A small contrastive image-text model, trained from scratch.
Model: 9.17M parameters, 24-pixel images, encoder moe soft, encoder num experts 4, encoder patch size [4, 4], encoder layers 16, encoder width 128, text encoder activation relu.
Rows from block 5 of the text encoder, named by matrix and row number. Rows with one number belong to one attention dimension. Each number is 128 + 32 x the weight over its row's rms, rounded and kept within 0 to 255. All counts start at 0. After the name is the row's rms in percent of the matrix's.
# q: attention query (text_encoder.blocks.5.attn.q.weight, 256x256), inputs 86-171
# k: attention key (text_encoder.blocks.5.attn.k.weight, 256x256), inputs 86-171
q.79 101 [175 165 104  60 162 159 100  69  82 162 124 171 170 128 159 121 178 127 156 149 133  77 150 142 133 111 123 150 140  58 123 137 102  92 177 121 146 134  60 149 126 153 110 112 113  99 124 121 120 148 124 138 123 143  95 162  60 167 149  92  67 129 138  83 149 137 152 143 135 118  87 164 162 199 136  77 122  90 164 166 149  81  75 152  80 158]
q.80 109 [162 132  91 117 132 103  87 147 114 167 145 126 150 160 175 140 141  90 150 128 120  82 156  76 149 136 144 134  91 147  98 123 164 146  89 119 138 103  99 159 108 167 118 105  77 155 136  44 123  82  96  82 104 176 143 150 120 153  57 130 101 144 149 105 157 138  55  94 131  99 179 122 130 136 140 135 143 124 121 110 120 151 155 149 188 159]
q.81 104 [ 91  80 170  78 125  98 104 126 165 128 153 132 135 125 124 106 167  77 148 104 154 124 146 133  78 182 120 108 127 113  85  46  87 113 202 126  94  99 147 167 182 164 169 135  91 113 131 164 110 103  76 114  71  53 147 126 115 132 162 113 174 149 115 179 159 112 181 129 173 185 177 137 165 117 161 160 141 112 138  93 109 137  89 135 146 132]
q.82 102 [127 134  95 119  74 180  87 152 117 143 166 151  90 174 124 141 175 134  60 143 105 129 164 120  98  97  93 183 164 126 113 105 115  85 184 109 105 147 112 161 153 121 118 114 187 126 124 173 161 122 155 125 125 123 122  40 116 108  91 112 118  41 141 151 121  84 116 120 127 113 122 139  62 129 156 175 149 130 130 131 146 112 157 108 143 215]
q.83 099 [175 166 133  75 128 134 141 184 164 149 153 112  72 131 140  67 160 119  99 182  86 160  71 138 103 124  56 174 143 179  74  62 120 156  88 146 124 163 131 163 122 112 153 109 111  98 161 150 137 176  85 154 134 159 114 147 140  85 126  93 111 152 131 125 143 151 153 120 142 138 118  64 122 181 134 100 120 142 116 165 159 110 126 163 133 135]
q.84 107 [117 150 120 175 127 145 169 156 116 140 156 127 189  98 138 155 138 193 146  82 126 123 107 114 148 147 140 148 176  78 125 144 123 164 187 105  92 111 162  89 164 100 115 145 149 111 177 134 115  52  80 155 107 147  49 147 124 187 101 150 119  84 163 152  92 144 106 109  86 186 135 132 142 103 106 172  91 199 136 114 140 106 135 153 144 147]
q.85 102 [159 174 139 147 133 135 115 122 150 140 145 186 152 120 118 141 134 109 156 130 112 109 134 132 158 117 152 122 100 150 114  93 154 101 121  87  78 110  62  68 105 121 104 146  94 113 148 101 124 133 131 112  84 147 110  83 167 104 178 104 131 144 145 138 134 178 144 122 138 146 120 179  70 106 171 128  39 144 134 128  83 102 177 153 161 109]
q.86 103 [152 138 120  64 153 111 145 164  95 129  80 118 149 119 106 140 175  77  91  81 122 148 171 179 185  78 131 154 191 144 109  98 138 105  78 157 143 154  73 151 164  78 160 141 133 111 140  85 136 119 111 133 116 177 115 159 217 110 173 119  91 135 195 120 132 160 109 154 122  90  96 108 155 127 148 142  97 107 118  82  94 121  80 124  89 129]
q.87 100 [112 103 129 131 139  81  73  68 126  81 197 108 161 122 110 134 186 160  90 157 128  59 122 133 141  88 140 157 121 135 122 145 139  85  99 149 100 143 121 183  69 105  64 108 137 181  87 119 180 153 164 156 166 119 103  90 137  98  88 151 173 114 103 133 109 114 153 142 139 165 138 162 126 150 148  97 145 117 150  59  95 130 155 135 126 112]
q.88 100 [203 114 100 167 135 169  86 125 167 136 138 164 115  69  98 161 168  95 136 107 141  73 121 115  98 197 139 105 112 124  71 117 140 141  83  98 110 134 143 110 207 143 111 155 123 155 104  79  75 161 155  77 132  81 103 127 152 187 129 163 130 101 106 176 136 124  95 138 136 101 165 178 158  96 170 164 114 129 164 185 124 144  78 107 135  95]
q.89 090 [148 108  87  83 162 114  85 132 155 101 158 168 172 210 144 148 130 138 112  69  92 206 182 103 160 100  63 112 174 125 145 157 123  69 109 175 182 124 124 142 135 147 164 135 104 101 133 183 140 111 156  99  97 161 126  99 114  83 142 123 171 137 178 107 177 147  94 124 181 105 111 113 135 133 111 123 147 153 173 173 208  94 169 106 117 113]
q.90 101 [113 112 210 146 120 109 165  81 105 159 117  89 110 121 115  82 126 160 142 102 108 150 124  90 175 129 137 110 119 104 142 117 138  98 154 119 140  84 137 138 136 104 114 159 113 107 162  93 143 188 134 182 106 118 137 140 173 123 179 154 144  79 156 159 106 145 148 182 154 113 112  89 102 139  81 199 114 171 123 150 104  75 131 112 129 161]
q.91 097 [143 152 144 182 163 160  60 143 134 123 128  73 137  83 194 139 153 178 162 150 153  98  90  98  88 156  93 135 116  75 129 143 125 137 171  87  85 128 168 195 141 121  95  78 123 112 150  98 133 116 111 149 131 165  80 145  88 102 157 126 167 133 135  87 177 131  54 125 158 157 120 110  93 113 118 133 162 146  94 126 139 138 102  38 139 145]
q.92 097 [102 100 105 108 186 172 132 110 113  78 141 107 156 198 108 129  89 200 148 127  96 173 125 119 110 154  92 197 191 139 123 159 105  96 132 105 165 100 130  76 149 149 163 157 142 116 112 132 131 129 104 152 155 191 113 160 100 133 105 168 153 132 166 129 166 116 121 122 115 144 131 128 133 118 119 155 139 141 158 132 134 144 106 151 197 100]
q.93 095 [139  82  94  68 107 169 117 114 159 122 212 134  76 142 179 116 180 150 183  98 102 148 117  98  88  78 130 187 103 121 117 125  63 153 101 145 194  81  72 125 109 147 128 117 129 128 159 131 118 182 105 170  88  92 142 115  94  44 174 114 104 123 140 120  73  94 111 133 166 130 130 146 133  81 130 120 194 146 165 160  63 149  60  97 110 153]
q.94 093 [104  97 103 122 131 159 136 149  63 115  68 142 162  65 136 100 146 151 103 164 143 144  74 148  93 129 126 167 116 148 121 122 111 105 165 130 149 132 177  68 127 170 110 138 120 110 141 121 151 127 123 181 166 152 168 123 116 170 165 130 143 124 165 106 151  82  90 171 163 129 145 155 163 144 142  72  88 106 174  68 134  82  93 116  88 143]
q.95 093 [116  93 146 150 175 170 119  95  51 127 108 116 172 130 120 148 210 186 166 114 113 148 118 170 127 125  66 156 110 128 117 222 142 106 172 109 126 131 171 110 104 129 131  89 162  75 145 174 145  64 159  69  73 105 102 103 124  90 144  82 138 204 185 137 130 153 141 123 120 175 112 143 169  96 166 119 134 115 112  83 100 201 164 102 158  93]
q.96 095 [ 96 149 127 118 101 126 119 108 132  81 119 133 176 162 148 139 155 123 111 143 135 176 115 141  81 201 141 135 122 116 145 158 163 144 109 167 145 136 153 155 125  50  45 125 118 122 196 127  66 157 136 107 151 127 121 167  72  85  98 110 116 133 139 146 123 133 206 119 100 142  86 141  82 111 151 151 131 185 115 155  57 107 128  99 139 102]
q.97 097 [165 229 197  66 134 130 142  76 100 174 119  42 132 151 105  96 134 152 103  74  85  97 154 110 129  89 145 175 169 117 130 137 136 138 135 160 168 142 114 153 154 133 157 134  58 123 119 103 150 108 164 180 121 131  69  93 133  88 118 139 115 140 143 110 172 148 143 115 119 197 115 135 160 120 108  88 115 132 171 165 124 116 162 186 108 149]
q.98 102 [140 141 141 160 106 106  95 140  86 146 102  98 106 131 131 111 101 189 103 147 128 129 144 146 179  48  94 148 117 138 110 101  76 129 104 171 118 113 125  79  83  88 123 157 137 151  90 183 137  87 119 188 143 103 144  77  67 161  82  91 163 143 167  85 156 115 113 122 113 168  62 190  93 122 126 143 103  82  94 192  96 113 158  89 123 170]
q.99 097 [ 75 197 187 132 178 180 105 137 171 125  70 169 123 142 159 116 149  68  91 132  85 127 189 123 167 143 184 144 107 165  71 140 111 149 187 192 155 142 179 182 107  99 123 163 118 161 101 170 145  86 129 117 121 117 100 146 143  93 105 195  86 122 167 143  99 171 114 108  95 134 138 160 123  65  85 121  79 110 132 124 113 117 116  81 134 141]
q.100 106 [151  61 180 136 151 108 161  81  95 113 137 122 131 103 170 175 165 185 161 138  86 101 152 109 155 119 109 103  91 181 144 145 108 124 146 116 150 113 129 137 105 155 111 136 159  78 166 110 101  47 133 106 129 157  92 147 105  94 119 120 129 161 149 125 147 102 119 127 169 108 131 150 118  93  84 136 154 130 125 133 149 179  97  85  95  75]
q.101 096 [118 154 123  81 139  67  96 143 155  83 126 121 149 141 124 107 153 180 119 172 103  98 175 122 143 166  85  64 137  96  50  86 140 154 184 119 119  78  84 130 152 118 132 115 148 142 106 110 129 133 110 100 149 160 145 147 141 191 143 118 121 118 138 152  91 143  76 126 176 147 111 141 143 158  83 118 139 131 127 116 114 138 128 169 155 130]
q.102 106 [154  96 114 138 150 123 159 149 141 127 208 157  95  83 142 105  70 140 155 126 175 131  77 142 143 114 149  93 135 168 114  97 163  83 149 109 102  70 155 186 108 144 124 142 114  90 123 140 149 131  60 107 140  92 187 100 144  89 149 112 106 143 123 126  95 119 142 120  86  66 159 143 143 114  92  81 144 163 143 149 174 124 147 111  84 116]
q.103 094 [116  69 144 119 119 115 206  96  84 142 203 119  87 119 147 148 108 145 204 139 159 119 127 156 160 122 160  98  68  93 140 170 117  78 114 119 144 112 135 137 105 152 148 129  89 174 155  69  54 128 126  94 180 106 146 128 143  52 129  91  60 162 128  84 127 139 122 135 180 136 148  51 127 137 138 140 146 174 139  76 116  97 128 110 137 158]
q.104 089 [114 155 117 104 110 151 109 162 199 115  86 161 175  85 170 106 131 112 154 139  82 104 149  96 165  82 124  86 189 114  71 189 119 119 120 138 141 142 140 149  82 136 120 127  90  90  76 172 109 102 136 112 134 104  71 151 125  89  92 109 137 102 131 143 130 101 135 194 101  60  91 146 162  90 105 110 143 100 113 111  75 152 104 143 135 132]
q.105 101 [106 100 102 140 153 104 176 101  90 114  84 104  87 146 101  96 109 162  94 138 149 157 135 166 163  96 150 137 136  54 131 139 145 147 198 122  95 172 109 124  95 158 105  70 171 156 148 157 174 140 137 158 119  89 110 123 122  85 145 228 142 201 174  82 118 106 185 168 166  86 108 126 162  49 111  80 109 112 184  49 170 109 141 118 134 131]
q.106 099 [126 149 127 132  84 156  81 185 133  91 160 160 131 111 147 139  85  92 116  90 107  78 186 175 135 127 154 177 126 114 122 141 169 185 122 166 107 160  99 132 195 151 117  77  99 136 106 127 167 117 112 134 107 171 114 135 105 109 125 158 165  70 127 153 122 107  66 191 162 135 120  74  54 158 122  94  80 119  94 148  96 115 154 110 132 109]
q.107 097 [126  78 156  98 132  95 136 107 143  78 103 108 143 179 152 145  91 126 123 137 114 106 173 145 158 146 156  81 117 101 129 157 168 110 131 158 159 152  97 167 115 170  51  99 145 125 117 156 160 109 116  79 105 118 131 139 103  75 166  94 128 145 129 126  82 175 118  62 126 145 176 115 157 129 147 135 133 166 113 154  76 144 162 112 170  83]
q.108 090 [118 116 135 231 126 148 128 102 127  92 182 149 170 187 113 105 140 163 120 130 105  90 146  94 117  76 126  89 140 137 138 121 153 120 148 157 170 107 150 131 160 190 155 115 102  88 126 107 121 144 164 171 196 174 155 119 134 152 147 149 174 115 126 154  95 161  81 128 117 142 147 178 229 130  77 143  69 141 142 114 117 115 161  97 133  86]
q.109 097 [ 85 175 118  97 169 156 155 146 161 124  92 169 120 134 127 103  85 148 153 187 135 103 141 117  99 145 136 120 149 118 130 145  90 113 172  90 165 127 128 165 134 158 161  87 132 142  67 123 122  82 136 120 127 157 129 134 159 235 152  70 160 137 146  75  93 143  82  94 131 179 148 114  97  70 126 111 167 131 134  99 121  98  93  88 128  84]
q.110 092 [153 124 114 138  99 114 122  77  93 137 111 154 128 114 129 130  78 147 137 210 149 144  97 153 150  63 175 109 180  70 145 131 125 145 174 108 118 132 180 150 120 106 100 119 161  97 119 144 174 115 115  58 139 146 137 144 154 125 191  97 109 111 157 125 145 114 104  70 148  45 166 151 146 144 130 139 124 130 141 158  92 105 126 101 108 121]
q.111 082 [136  93 112  92 180 161 117 141 135 136 122 185 154 118  97  87 127 131  75 183 155 136 166 110 169 103 106 143 155 142 175 108 128 120 192 136 149 167 147  89 117 168 157 165 139 184 105 155  89 111 127 228 127 138  93 127 150  97 141 157 101 124 164  80 126  94 122 149 132 141 125 138 182  83 109  62 161 172 119 155 125 149 157 101  97 126]
q.112 105 [149 178 205 142 120 177 116 106 119 153 115  91 149 142 183 160 110 132 164 128 109  56 109  77 121 107 146  89 165 141 123 153 132 138 122 126 104  75 116 145  77  91 155 170  83 124 148 136 155 143 106  82 173 136 130 153 194 128 143 111 179  99  83  29 152  78 134 193 163 101 142  72 145 158 109 181 142 145 142 134  96 101 120 128 181 116]
q.113 102 [182  87 128  87 140 147 122 126 123  80 176  95 122  72 128 157  94 164  88 124 201  77  87 108  97 140 105  93 146 140 128  86  86 118 180 125 150 155  72 116 112  91 126  74 121 159 130  93 113 125 159 216 108 171  76 172  86 135 147 118 120 161  75 123 149 129 153  91 173 218 124 184  82 170 129 171 109 163 104 148 101 115 115 154 151 158]
q.114 101 [178 169  88  92 147 196 139 135 163 147 135 107 111 103  75 129 112 111  92 119 117  83 126 160 111  96  92 145 140 148 156 134 131  98 100 139 133 106 120 124  86 153  83 152 167 162  67 148 107  77 121 111 118 125 126 120 133 101 148 129  69 142 121 155 110 100 122 146 125  80 130 149 152 169  71 113 122 190 157 162 138 143 170  97 100  66]
q.115 103 [ 81 142 162 140 129 110 119 110 109 136 134 129 199 201 106 115 119  99 141 131 173 150 154 166 148 111 126 156 113  96 117 115 140 108 183 100 161 154 115  28  84 169 193 153  99 156 169 200 116 119 149 119 138 109 102 135 131  69 138 112 149 122 124 106 144 169 142 217 158 127 135 190 124  91 150 126  84 122 176 151 173 125 122  88 124 156]
q.116 111 [139 133 151 114 112 138 183 132 124  98 108 186 155 160 123 146 158 154 133 113 143 139 112 137  96 138 105 139  86 155  55 173 116 101 165 112  61 131  97 123 101 108  89 106 111 153 141  82 123 138 105 151 145  90 159 148 118  96 163 151 125 165 130 123  96 110 128 196 146 154 148  80  89 169 166 129 157 108 112 181  89 121 107 159 155 161]
q.117 104 [188  97 118 104 115 192 146 173  89 105  82 141  84 104  85 100  96 138 144 136 125  61 180 135 125 128 122  95 107  93 109 147  63 114 147 147 103 152 197 136 112 199 118 135 149 145 145  80 153  98 176  87 162  93 125 139  82  76 115  80 120 151 122 172 155  98 126 160 141  75 162  93 145 143 109 119 167 145  90 153 161 169  60 134 164 183]
q.118 105 [ 87 113 111  92  81 187 107 147 109  65 131  87 167 115 123  75  98  93 116  57 176 103 118 109 132  85 112 182 150 116  58 121  98  93 118 139 117 150 118  65 140 106 169 154 150  87 110 193  90 177 135 117 121 177 128 123  99 144 117 123  74 173 102 136  69 157 115 173 139 155 119 102 154 123 140 137 124 121 113 105 140 125 137 123 153  94]
k.79 102 [157 193 139 152 154 177 134 135 107 139  96  94 137 145 146 160 200 132 151 114 128 198 116 106 151 119 182 152  89 149 107 152 107 152 140 180 109 188 137 102 133 104 108 158 149 154 154 127 184 152 125 136 107 111  69 111  99 159 119 116  75 185 169 140 175  70  94  72 177 145 152 164 100 120 120 181  78 113 146 126 154 101  75 137  90 122]
k.80 098 [150  69 124  98 116 158 132 130  84 187 148  51  99  84 146 163 178 120 125 141 149  78 111 140 126  84  62 130 114 133 195 151  91 138 162 172 138  97 184 106 124 140  87 166 159 125 154  63 134 141  95 101 130 136 124 147  65 177 132  88 164  76 168 120 166 162 206 123 128 132 182 100 164 152  96 118  86 106 111  90  29 173 148  82 113 114]
k.81 091 [149  52 125 170 101 113 123 151 103 155 111  94 136 125  90  86  71 118 111 132 142 152 100 135 102 133 124 119 172 123 120 133 202 134  79 124 152  75 117 152 113 133 172  71 167 129 109  92 138 176 193 164 150 115 160 141 157 179 190 119 111 134 157 108 143 149 195 152 133 149  94 116  87  74  85 138 124  81 109 179 139 101 141 126 117 100]
k.82 105 [120 146  92 164 178 125 134  81 151 158 153  64 137 148 105 147 138  96  92 135 133 138 157  76 156 109 122  92 173  78  82 112 127 137 167 111 127 146 154 115 116 138  94 137  99 113 128 118 181 133 160 127 164  98  64 150 145 136 153 129 161  57 142 108 154 100 209 151 147 105 134 132  91 168 126 121  35 105 124 163 140 142 135 152 111 109]
k.83 098 [129 182 156 166 109 128  97  98 101  44  79 147  53 132  85 120 138 134 134 186 129 145  67 150 142 118 112 150 149 155 105 151  99 135 111 179 160 161 110 152 151 133 102 164 216 144  90 104 106 117 102 117  96 109 146  95 146 126 155 101  50  80 119 124 210 177  71  74  85 106 133 186 115 173  95 105 144 172 158 184 151 112 164 104  91 119]
k.84 105 [200 137 153 155 161 138 166  97  74 133 157 170  81 142 147 122 141  74 144 142 135 141 108 198  93 135 101 172 122 119  63 147  91 197 149  79 104 117 102 126 149 153 110 167 138 163 166 111  90 142 170 102 180 143  97 139 108 161 105 161 151 113  75 115 136 126  88  49 174 129 129  80 103 110 168 189 163 101  97 128 118 152 134 124 150 104]
k.85 095 [131 106 108 133 106 180  67 170 133 181 116 109 168  74 161 153 100  91 163 110 152 150 152 171 140 174 115 121 108 169 139 189 120 114 138 133 135 126 121 102 101 106  72 139 120 182 160 105 108 105 101 172 171 160 131 110  93 161 155  98 148  70 115 151 137 146 111 205 144  87 140 184 124 127  94 128  68 153 133 119  99 180 163 118  85 132]
k.86 093 [106  77 112 146 144 150 130 149 148 151 121 126 163 105 121 154  69 159  98 120 135 165 155 138  86 150 161 110 109 112 123 184  80 108 177  74 103 100 139 169 182 124 177 119  72  70 141 103 143 100 117  92 129  96 132 136 143 186  99 147 197  97  96 101 120 130  92 121  83 168 193 125 140 113 136 143 112 178 152 121 187 111  96 101 134 192]
k.87 099 [120 138 121  79  73 170 165  60 155 160 216 145 153 130 123 124 142 168 160 139  61  85  86  94 134  95 145 135 118 114 172 111 141 166  74 118 121 110 108 163 110 159 148  68 160 122  79  94  80 135 102 137 179 128 130  85 135 180 103  98 167 136 112 107 176 124 110 161 153 173 116 124 172 151 123 121 179 127 120 100 128  59 122 122 136 136]
k.88 100 [105  98  89 167 118 118  80 120  74 131  93 114 145 140 117 147 147 122  83 149 206 174 129 196 135  65 163 186 103 186 107  58  79 110 131 150 226 135 131 108  82 147 151 159 152 149 120 111  61 159  99  85 142 169 123 155 147 161 151 170 171 107  92  85 142 104  99 126 129 153 103 136 107 136 129  46  87 119 139 138 127 183 125 139  74 129]
k.89 092 [175 144 121 120  98 112  71 131 113  55 122 190 122 109 126 176 139  60 105 163 128 169 190 184 124 192 143 109 141 106 183 103 187 127 187  69 186 162 127 148  26 127 143 142 180 102 132  81 113  90 105 141 143 169  92 119 189 105 154 121 164 123 170 131 184 129  54 164 150 124  78 153 191 121 170 100 126 151 117 146 115 155 113 141 119 173]
k.90 106 [178 146 130 126 148 127 117 112 165 148 175 141 147 126 101 151 157 149 131 129 109 128 156 130  94 140 166 134 164 113 124 137 123 135 157 155 164 163 109 137 152 131 181 102 100 128 135 146 115 126 126 220 163 147 148 115 120 131 176 126  75 103 146 102 139 116 202 114 159 161 152 150 118 195 110 163 113 173 144 124 175 144  80  88 101 168]
k.91 103 [ 94 114 105  98 129 109 180 160 113 117 106 101 146 124 113  76 156  98 123 143  81 116  89 125 138 153 169 136 139 148 159  97 128 127 160 135 147 181 146  86 104 138  77  88 122 178 162  95 176 105 135 123 109 120 139 166 150  65 100 151 128 142 167 140 123 139 175 118  82 110 174 199 116  92  66 141  92  57  63 144 174 111 105 113 129 119]
k.92 097 [103 156 135  97  67 116 152 127 148 143 173 137 122  91 149 155 142 132 120 150 137 153 117 126 107 105 117 141 157 170 132 158 137 141 115  92 125 134  93 118  94 192 151  68 127 148  96  64 135 169 100 122 112 176 210  63 151 112 137 141 117  88 122 134 104 130 206 162 177  88 116  98 106 131 156 140 137  65 141 194 146  68 108 148 163  66]
k.93 105 [144 100 105 106 151 173 162 135 144 156 117  75 123 188 149  96 145 131 129 133 145 175 102  95 137 148 134 182 156 126 134 161 130 102 135 138 128 140 156 110 149 160 146 149  66  51 112  69  78  99 170 128 125  86 103 120 112 147 148  87 130  93 154 124 199 156  96  85 137 148 108 120 114  80 176  93 146  91 188  44 160  89 134  61 177 153]
k.94 094 [153 112 119 161 114 154 122  83 170 163 147 148 116  75 136 145 207 106 159 162 138 111 149 159  68 112 131 112 227  98 106 135 112 153 118 158 100 127  80 109  25 122 111 146 140 113 128 156 147 122 157 147 157 141 138 183  94 152 201 103 126  97 155 135 111 160 183 136  80 105  63  79 116  82  99 145 127  87 129  70 160 124 110 155 124 147]
k.95 115 [174  78 117  88 142  57 118 128 106  95 126 153 141  37 149 108 110 136 104 153 136  99 161 126 103 162 152 117 126  80 154 131 180 144  99  93 145  70 140  94 147 104  97 139 137 179 142 158 134 116 161 154 161 143 153 101 180 105  98 126 138 104 154 132 137 143 100 123 118 145 100 110  77  98 149 157 121 199 176 119 139 136 160 106 137 113]
k.96 091 [108 115  68 147 156 110 125 162 141 127 131  96 111 128 144  91 119 133 122 120  77  83 176 170 126  55 108 165 109  82 126 114 163  93 140 131 138 171 124 144  96 105 182 107 144 117 143 118 134 169 130  98 120 169  74 119  67  91 170 118 148 152  67 137 119 102 159 108 103 107  87 163 127 125 103 113 132 119 126 228 113 114 154 125 125 143]
k.97 096 [ 31  87 108 116 127  58  97  81 141  98 138 137 100 115 107 125  92 160 201 123 114 128  95 185 135 139 131 158 106 110  83 121 139 153 152 115  97  98 110 126 138 121  89 101  95 127  66 123 115  54 127 130 106 127 137 143 180 165 118 129 120 154 146  86 166  43 176  88  97  88 148 113 122 169 142 161 157  92 183 190  67 128  76 108 121 147]
k.98 097 [107 120  98 190  33 131 132 121 100 149 157 185 105 116 141 158 132 147 123 151  76  76 104 175 109 134 116  82 165 134 147  91 111  95 124  83 143  99 110 110 157 134 118 177  84  81 105 140 124 145 132  94 155 115 129 151 115 103 135 144 145 125 150 147 120 148  94 105 101 160 116 130 130 102  85 126 149  97 123 111 138 149 135 118 122  69]
k.99 099 [117 116  77 128 157 140 181 114 104 191 179 133 115 119 167 129 115 166 128  90 149 107  81 130 150 139 102 156 186 177 110 211 125 176  66 146 176 113  92 148 171 129 126 166 151 102  90 137 180 131 111 112 113 115 134 109  93 111 142 184 185 109 132  80 138 181 120 166 179 103 121  75 117 137  81 147 180 156 162 110 110 117 112  96 129 133]
k.100 098 [213 151  82  70 169  94  57 164 105 106 123 123 109 127 182  84 127  64 156 125 107 127 129  99 112 108  84 194 194 130 135 134 155 122 112 122 114 122 136 191 153 175  90 129 130  97 148 125  75  45 148 142 115 158 129 121 125 150  91 133 116 138 102  99 107 142 177 135  48 141 118 154 140  61 183 101  81 143 151 126 112 132 142 140 111 132]
k.101 101 [104 154 169 216 186 134 168 156 143 131 111 114 174 147 161 103 112 132 174 141 143 115 140 121 124 137 122 121  95 157 130 172 120 164 101 155 128 147 132 118 117 166 215 180 181 105 114  78 137 142  99 129 116 168 156  99  94 169 136 161 145 132 126 148 137 137 174 147 116  89 105 152 108 113 132 130 155  38 142  99 187 181 136 119 170  98]
k.102 099 [123 117  84 133 155 139 128 170 148  61 108  94  86 127 135  72 164 128 163 106 182 137 112  82 174 129 150 119 120 132 110  90 112  94 143 117 168 109 114 155 136 107 135 180 112 123  88 113 167  94 102 114  96 103  73 142  89 111  98 146 112 135 165 118 147 165  97  96 165 179 109 150 123 160 155 125 188 170 172  90  98 135 200 145 116 144]
k.103 104 [108 147 101 111 109 137 136  88 124 130 126 160  76 142 134 120 163 119 188 165 138 167  94 167 145 113  67 117 153 147 113 181  98  90  91 147 107 151 167 101 173 122  96 110 111 132 162 133 110 144 162  93 110 149 125 161  90 101 195 170 126 148 123 146 146 111  95 140 114  94  91 184  73 116 121 140 126 135 117 113 146 106  95 105 102 124]
k.104 089 [ 95 165 101 112 176 118 156 139 169  59  86  75 177 121 106 103  87 159 128  96 136  69 162 136  70 142 133  77  54 104  89 126 129 120 173 158 127 162 124 147 188 159 115  76 176  82  73 117 134  60 111 162 129 107 155 113 181 139 151 170  73  94 110 170  50 139 112 102 197 156 124 112 126 145 141 146 164  86 114 159 145 108 130  80  32 112]
k.105 100 [144  88 174 107 113 105 155  97 111 116  75  90  98 124 143 125  61 130 111 184 134 115 142 117 111 140 134  95 136 111  68  89 147 138 111 145 155 109  97 162 147  66 147 121 156 106 123 151 135 143 117 150  98 128 139 184 153 193 137  87 200 175 168 138  96 166 112  86 134 147 141 139 162 118 118 125 137 139 118  93 150  84 108 160 131 154]
k.106 108 [ 97 119 151 144 195 185 181 145 175 121 107 117 175 151  64 158 125 201 149  96  52  90 141 175 119 139 144  69 153 135 142 163 143 107 167 110 152 120 125  98 104 132  96 171 123  93 117 108 109 123 169  96 111 119 109 110 143  93 135 179 166 154  58 177 161 143 114 124 149 123  84 176 136 124 118 174 187 176 110 123  96 103 165 118 147  61]
k.107 105 [ 59 152 146  82 103 160 115 115  99 132  81 121  90  35 122  90 127 122 103 167 164 146 145 110 117 180  96 117  99 112 120 153  93 142 186 140 153 157 129 102 115 140 166  98  66 158 165  95 166 185  93  60 145 149 170 137 114  94 136 149 104 164 129 161 148 199 121 117 136 113 175 132 109 133 133 131 124  88 137 129 119 158  94 104 167 149]
k.108 097 [106 149 122 113 152  82 111 128 133  67 166 134 108 106 120 125 148 107 140 149 113 154 133 131 142 142 155 144 180 170 134 138 130 146 142 106 151 116 159 116 101  77 136 147 130 150 127 155 151 171 144  99  67 136 206 191 129 132 179 111 125 130 188  70 134 109 250 119 103 149  86 101 151 124 143 148 166  99 111 111 168  88  99  89 150 198]
k.109 102 [125 107 137 140 111  55 169 141 183 134  89  88 171 151 158 134 128  98 148 147 122 109  91 123 134 112  78 214 119 160 157 164 177  77 118  63 145  49 124 197  85  92  89 139 132  92 169 139  60 172 102  98 110 123 141 153 133  99 157 104 167 136 150 160  69  92  97 100 151 111 100 122 108 122  90 119 121 154 121 160  70 139 170  82 153 143]
k.110 098 [ 92 104 141  89  97 169  79 127 128 117 180 154 123 101 126  73 136 143 177 178 137 113 130 143 206 166  75 158  42 143 188 139  95  94 146 148 178 118 128  85 133 156 141 160 135  91 102  94 115  49 166 111 134 111 144 127 121 120  99 154 153 104 171 163 113  72  95 126  87 140 137  71 155 125 155  90 174 111 198 203  90 122 181  61 122 124]
k.111 090 [109 135  88 185 138 141 152 131 141  97 148  67 131 178 153  92  83  90 148 168 143 129 121 111 130 121 162 101 153 143 155 102  96 128 120 158  92  55  86 138 119 112 142 134 165 140 147  76 144 148  96 115 171 114 136 203 133 102 156 103 116 188 145 129 132 110 117  73 133 159 163 138 173 146  75  86 118 170  55 161 191  71  91 100 143 220]
k.112 101 [109  92  90 148 103 128 164 157 161 128 113 182  78 137 153  79 120 159 128 160 132 159 121  66 106 109 146 118 165 148 109 113  85 187 112 104 120 169 137 113  91  98 118  77 158 104 134 113 144 163 151 188 101 113 132 155 151 154  72 158 135 141 127 153  95 128 135 130 187 167 115 190 136 124 134 177 135  79  93 166 160 170 103  89 147 124]
k.113 094 [149 130 107 101  84 162 137 118 109 129 157 123 161 180 115 126 148  98 103 161 133 117 156 119 145 118 113 164 164 168 131 143 134  65 137 102 161 139 108 194 177 148 143 171 117 175 157 138  86 168 134 113 115 112 130  99 106 131 120 119 109 195 113 154 118 121  96 104  92 134  77 137 127 187 169 149 155  77  43 128 139 170 142 164 137 198]
k.114 095 [128 183  84  86 167  81 140 126 149 123 145  78 103 111 130 127 138 127 171 179  92 119  90 123 148 145 106 133 112 124 141 122 114  85 128 154  88  47 111 100 129 131 147 151 113 168 162  96 103 153 126 127 161 113 151 156 129 138 165 165  84 120  88 112 120  96  72 145 153 145 123  92 186 131 186 172 110 121 105 180 131 139 114 121 114 133]
k.115 097 [164 167  87  86 104 118  96 117 183 162 167 144 123 127  93 145  96  93 103 109  79  96  60  97 100  58 104 103 188 182 113  88 154 109 117 131 122 144 175  96  94 123 134  56 116  73 128 144 144  57 100  93 121 161 191 123 159 145 150 116 144 140 136 133 145 144 142 110  93  87  94 141 123 136  89 114 158 141 116 105 108 139 109 137 120 137]
k.116 103 [ 84 191  77 226 157  89  94  88  72 149 104 153  99  92 134  78 126 152 166 135  93 141  87  85 142 153 133 141 211 111 148 180 197 111 116 141 156 122 121 118 148 188 127 103 110 124 183 160 129 153  88  98  65 195 104 177 138 107 102 137 159 128 122 178  54  73 141 112 124  92 129 118 149  88 159 115 105  69 185  73 157 127  92 181 137 173]
k.117 091 [122 134  93 155 143 153 105 102 129  82 164 101 206 158 113 110  83 149  93 128  96 123 120  64 114  93  86 135 104 137 111 119 111 140 149 126 160 136 125 158 110 127 146 100 174 109 166 118 206 145 193 149 126 100  92 159 156 170 109 158 158  79  95  92 126 129 167  81 105 115 126 144 108 154  50 147  81 155  66 139 143 179  58 183  65 215]
k.118 098 [110 127  92  82 124 172 169  96 123 145  85 122 185 160  68 181  96  63 126 163 119 136 188 140 178 102  92  76 105  65 186 117 113 129 184 144 102 102 138 137 146 129  89 148 149  57 131 131 137 134 133  89 126 125 116 130  80 147 160 136  98 160 108 173 113 115 171 138 109  53  90  68  99 162  50 115 137  93  93  96  97 130  81  91  65 135]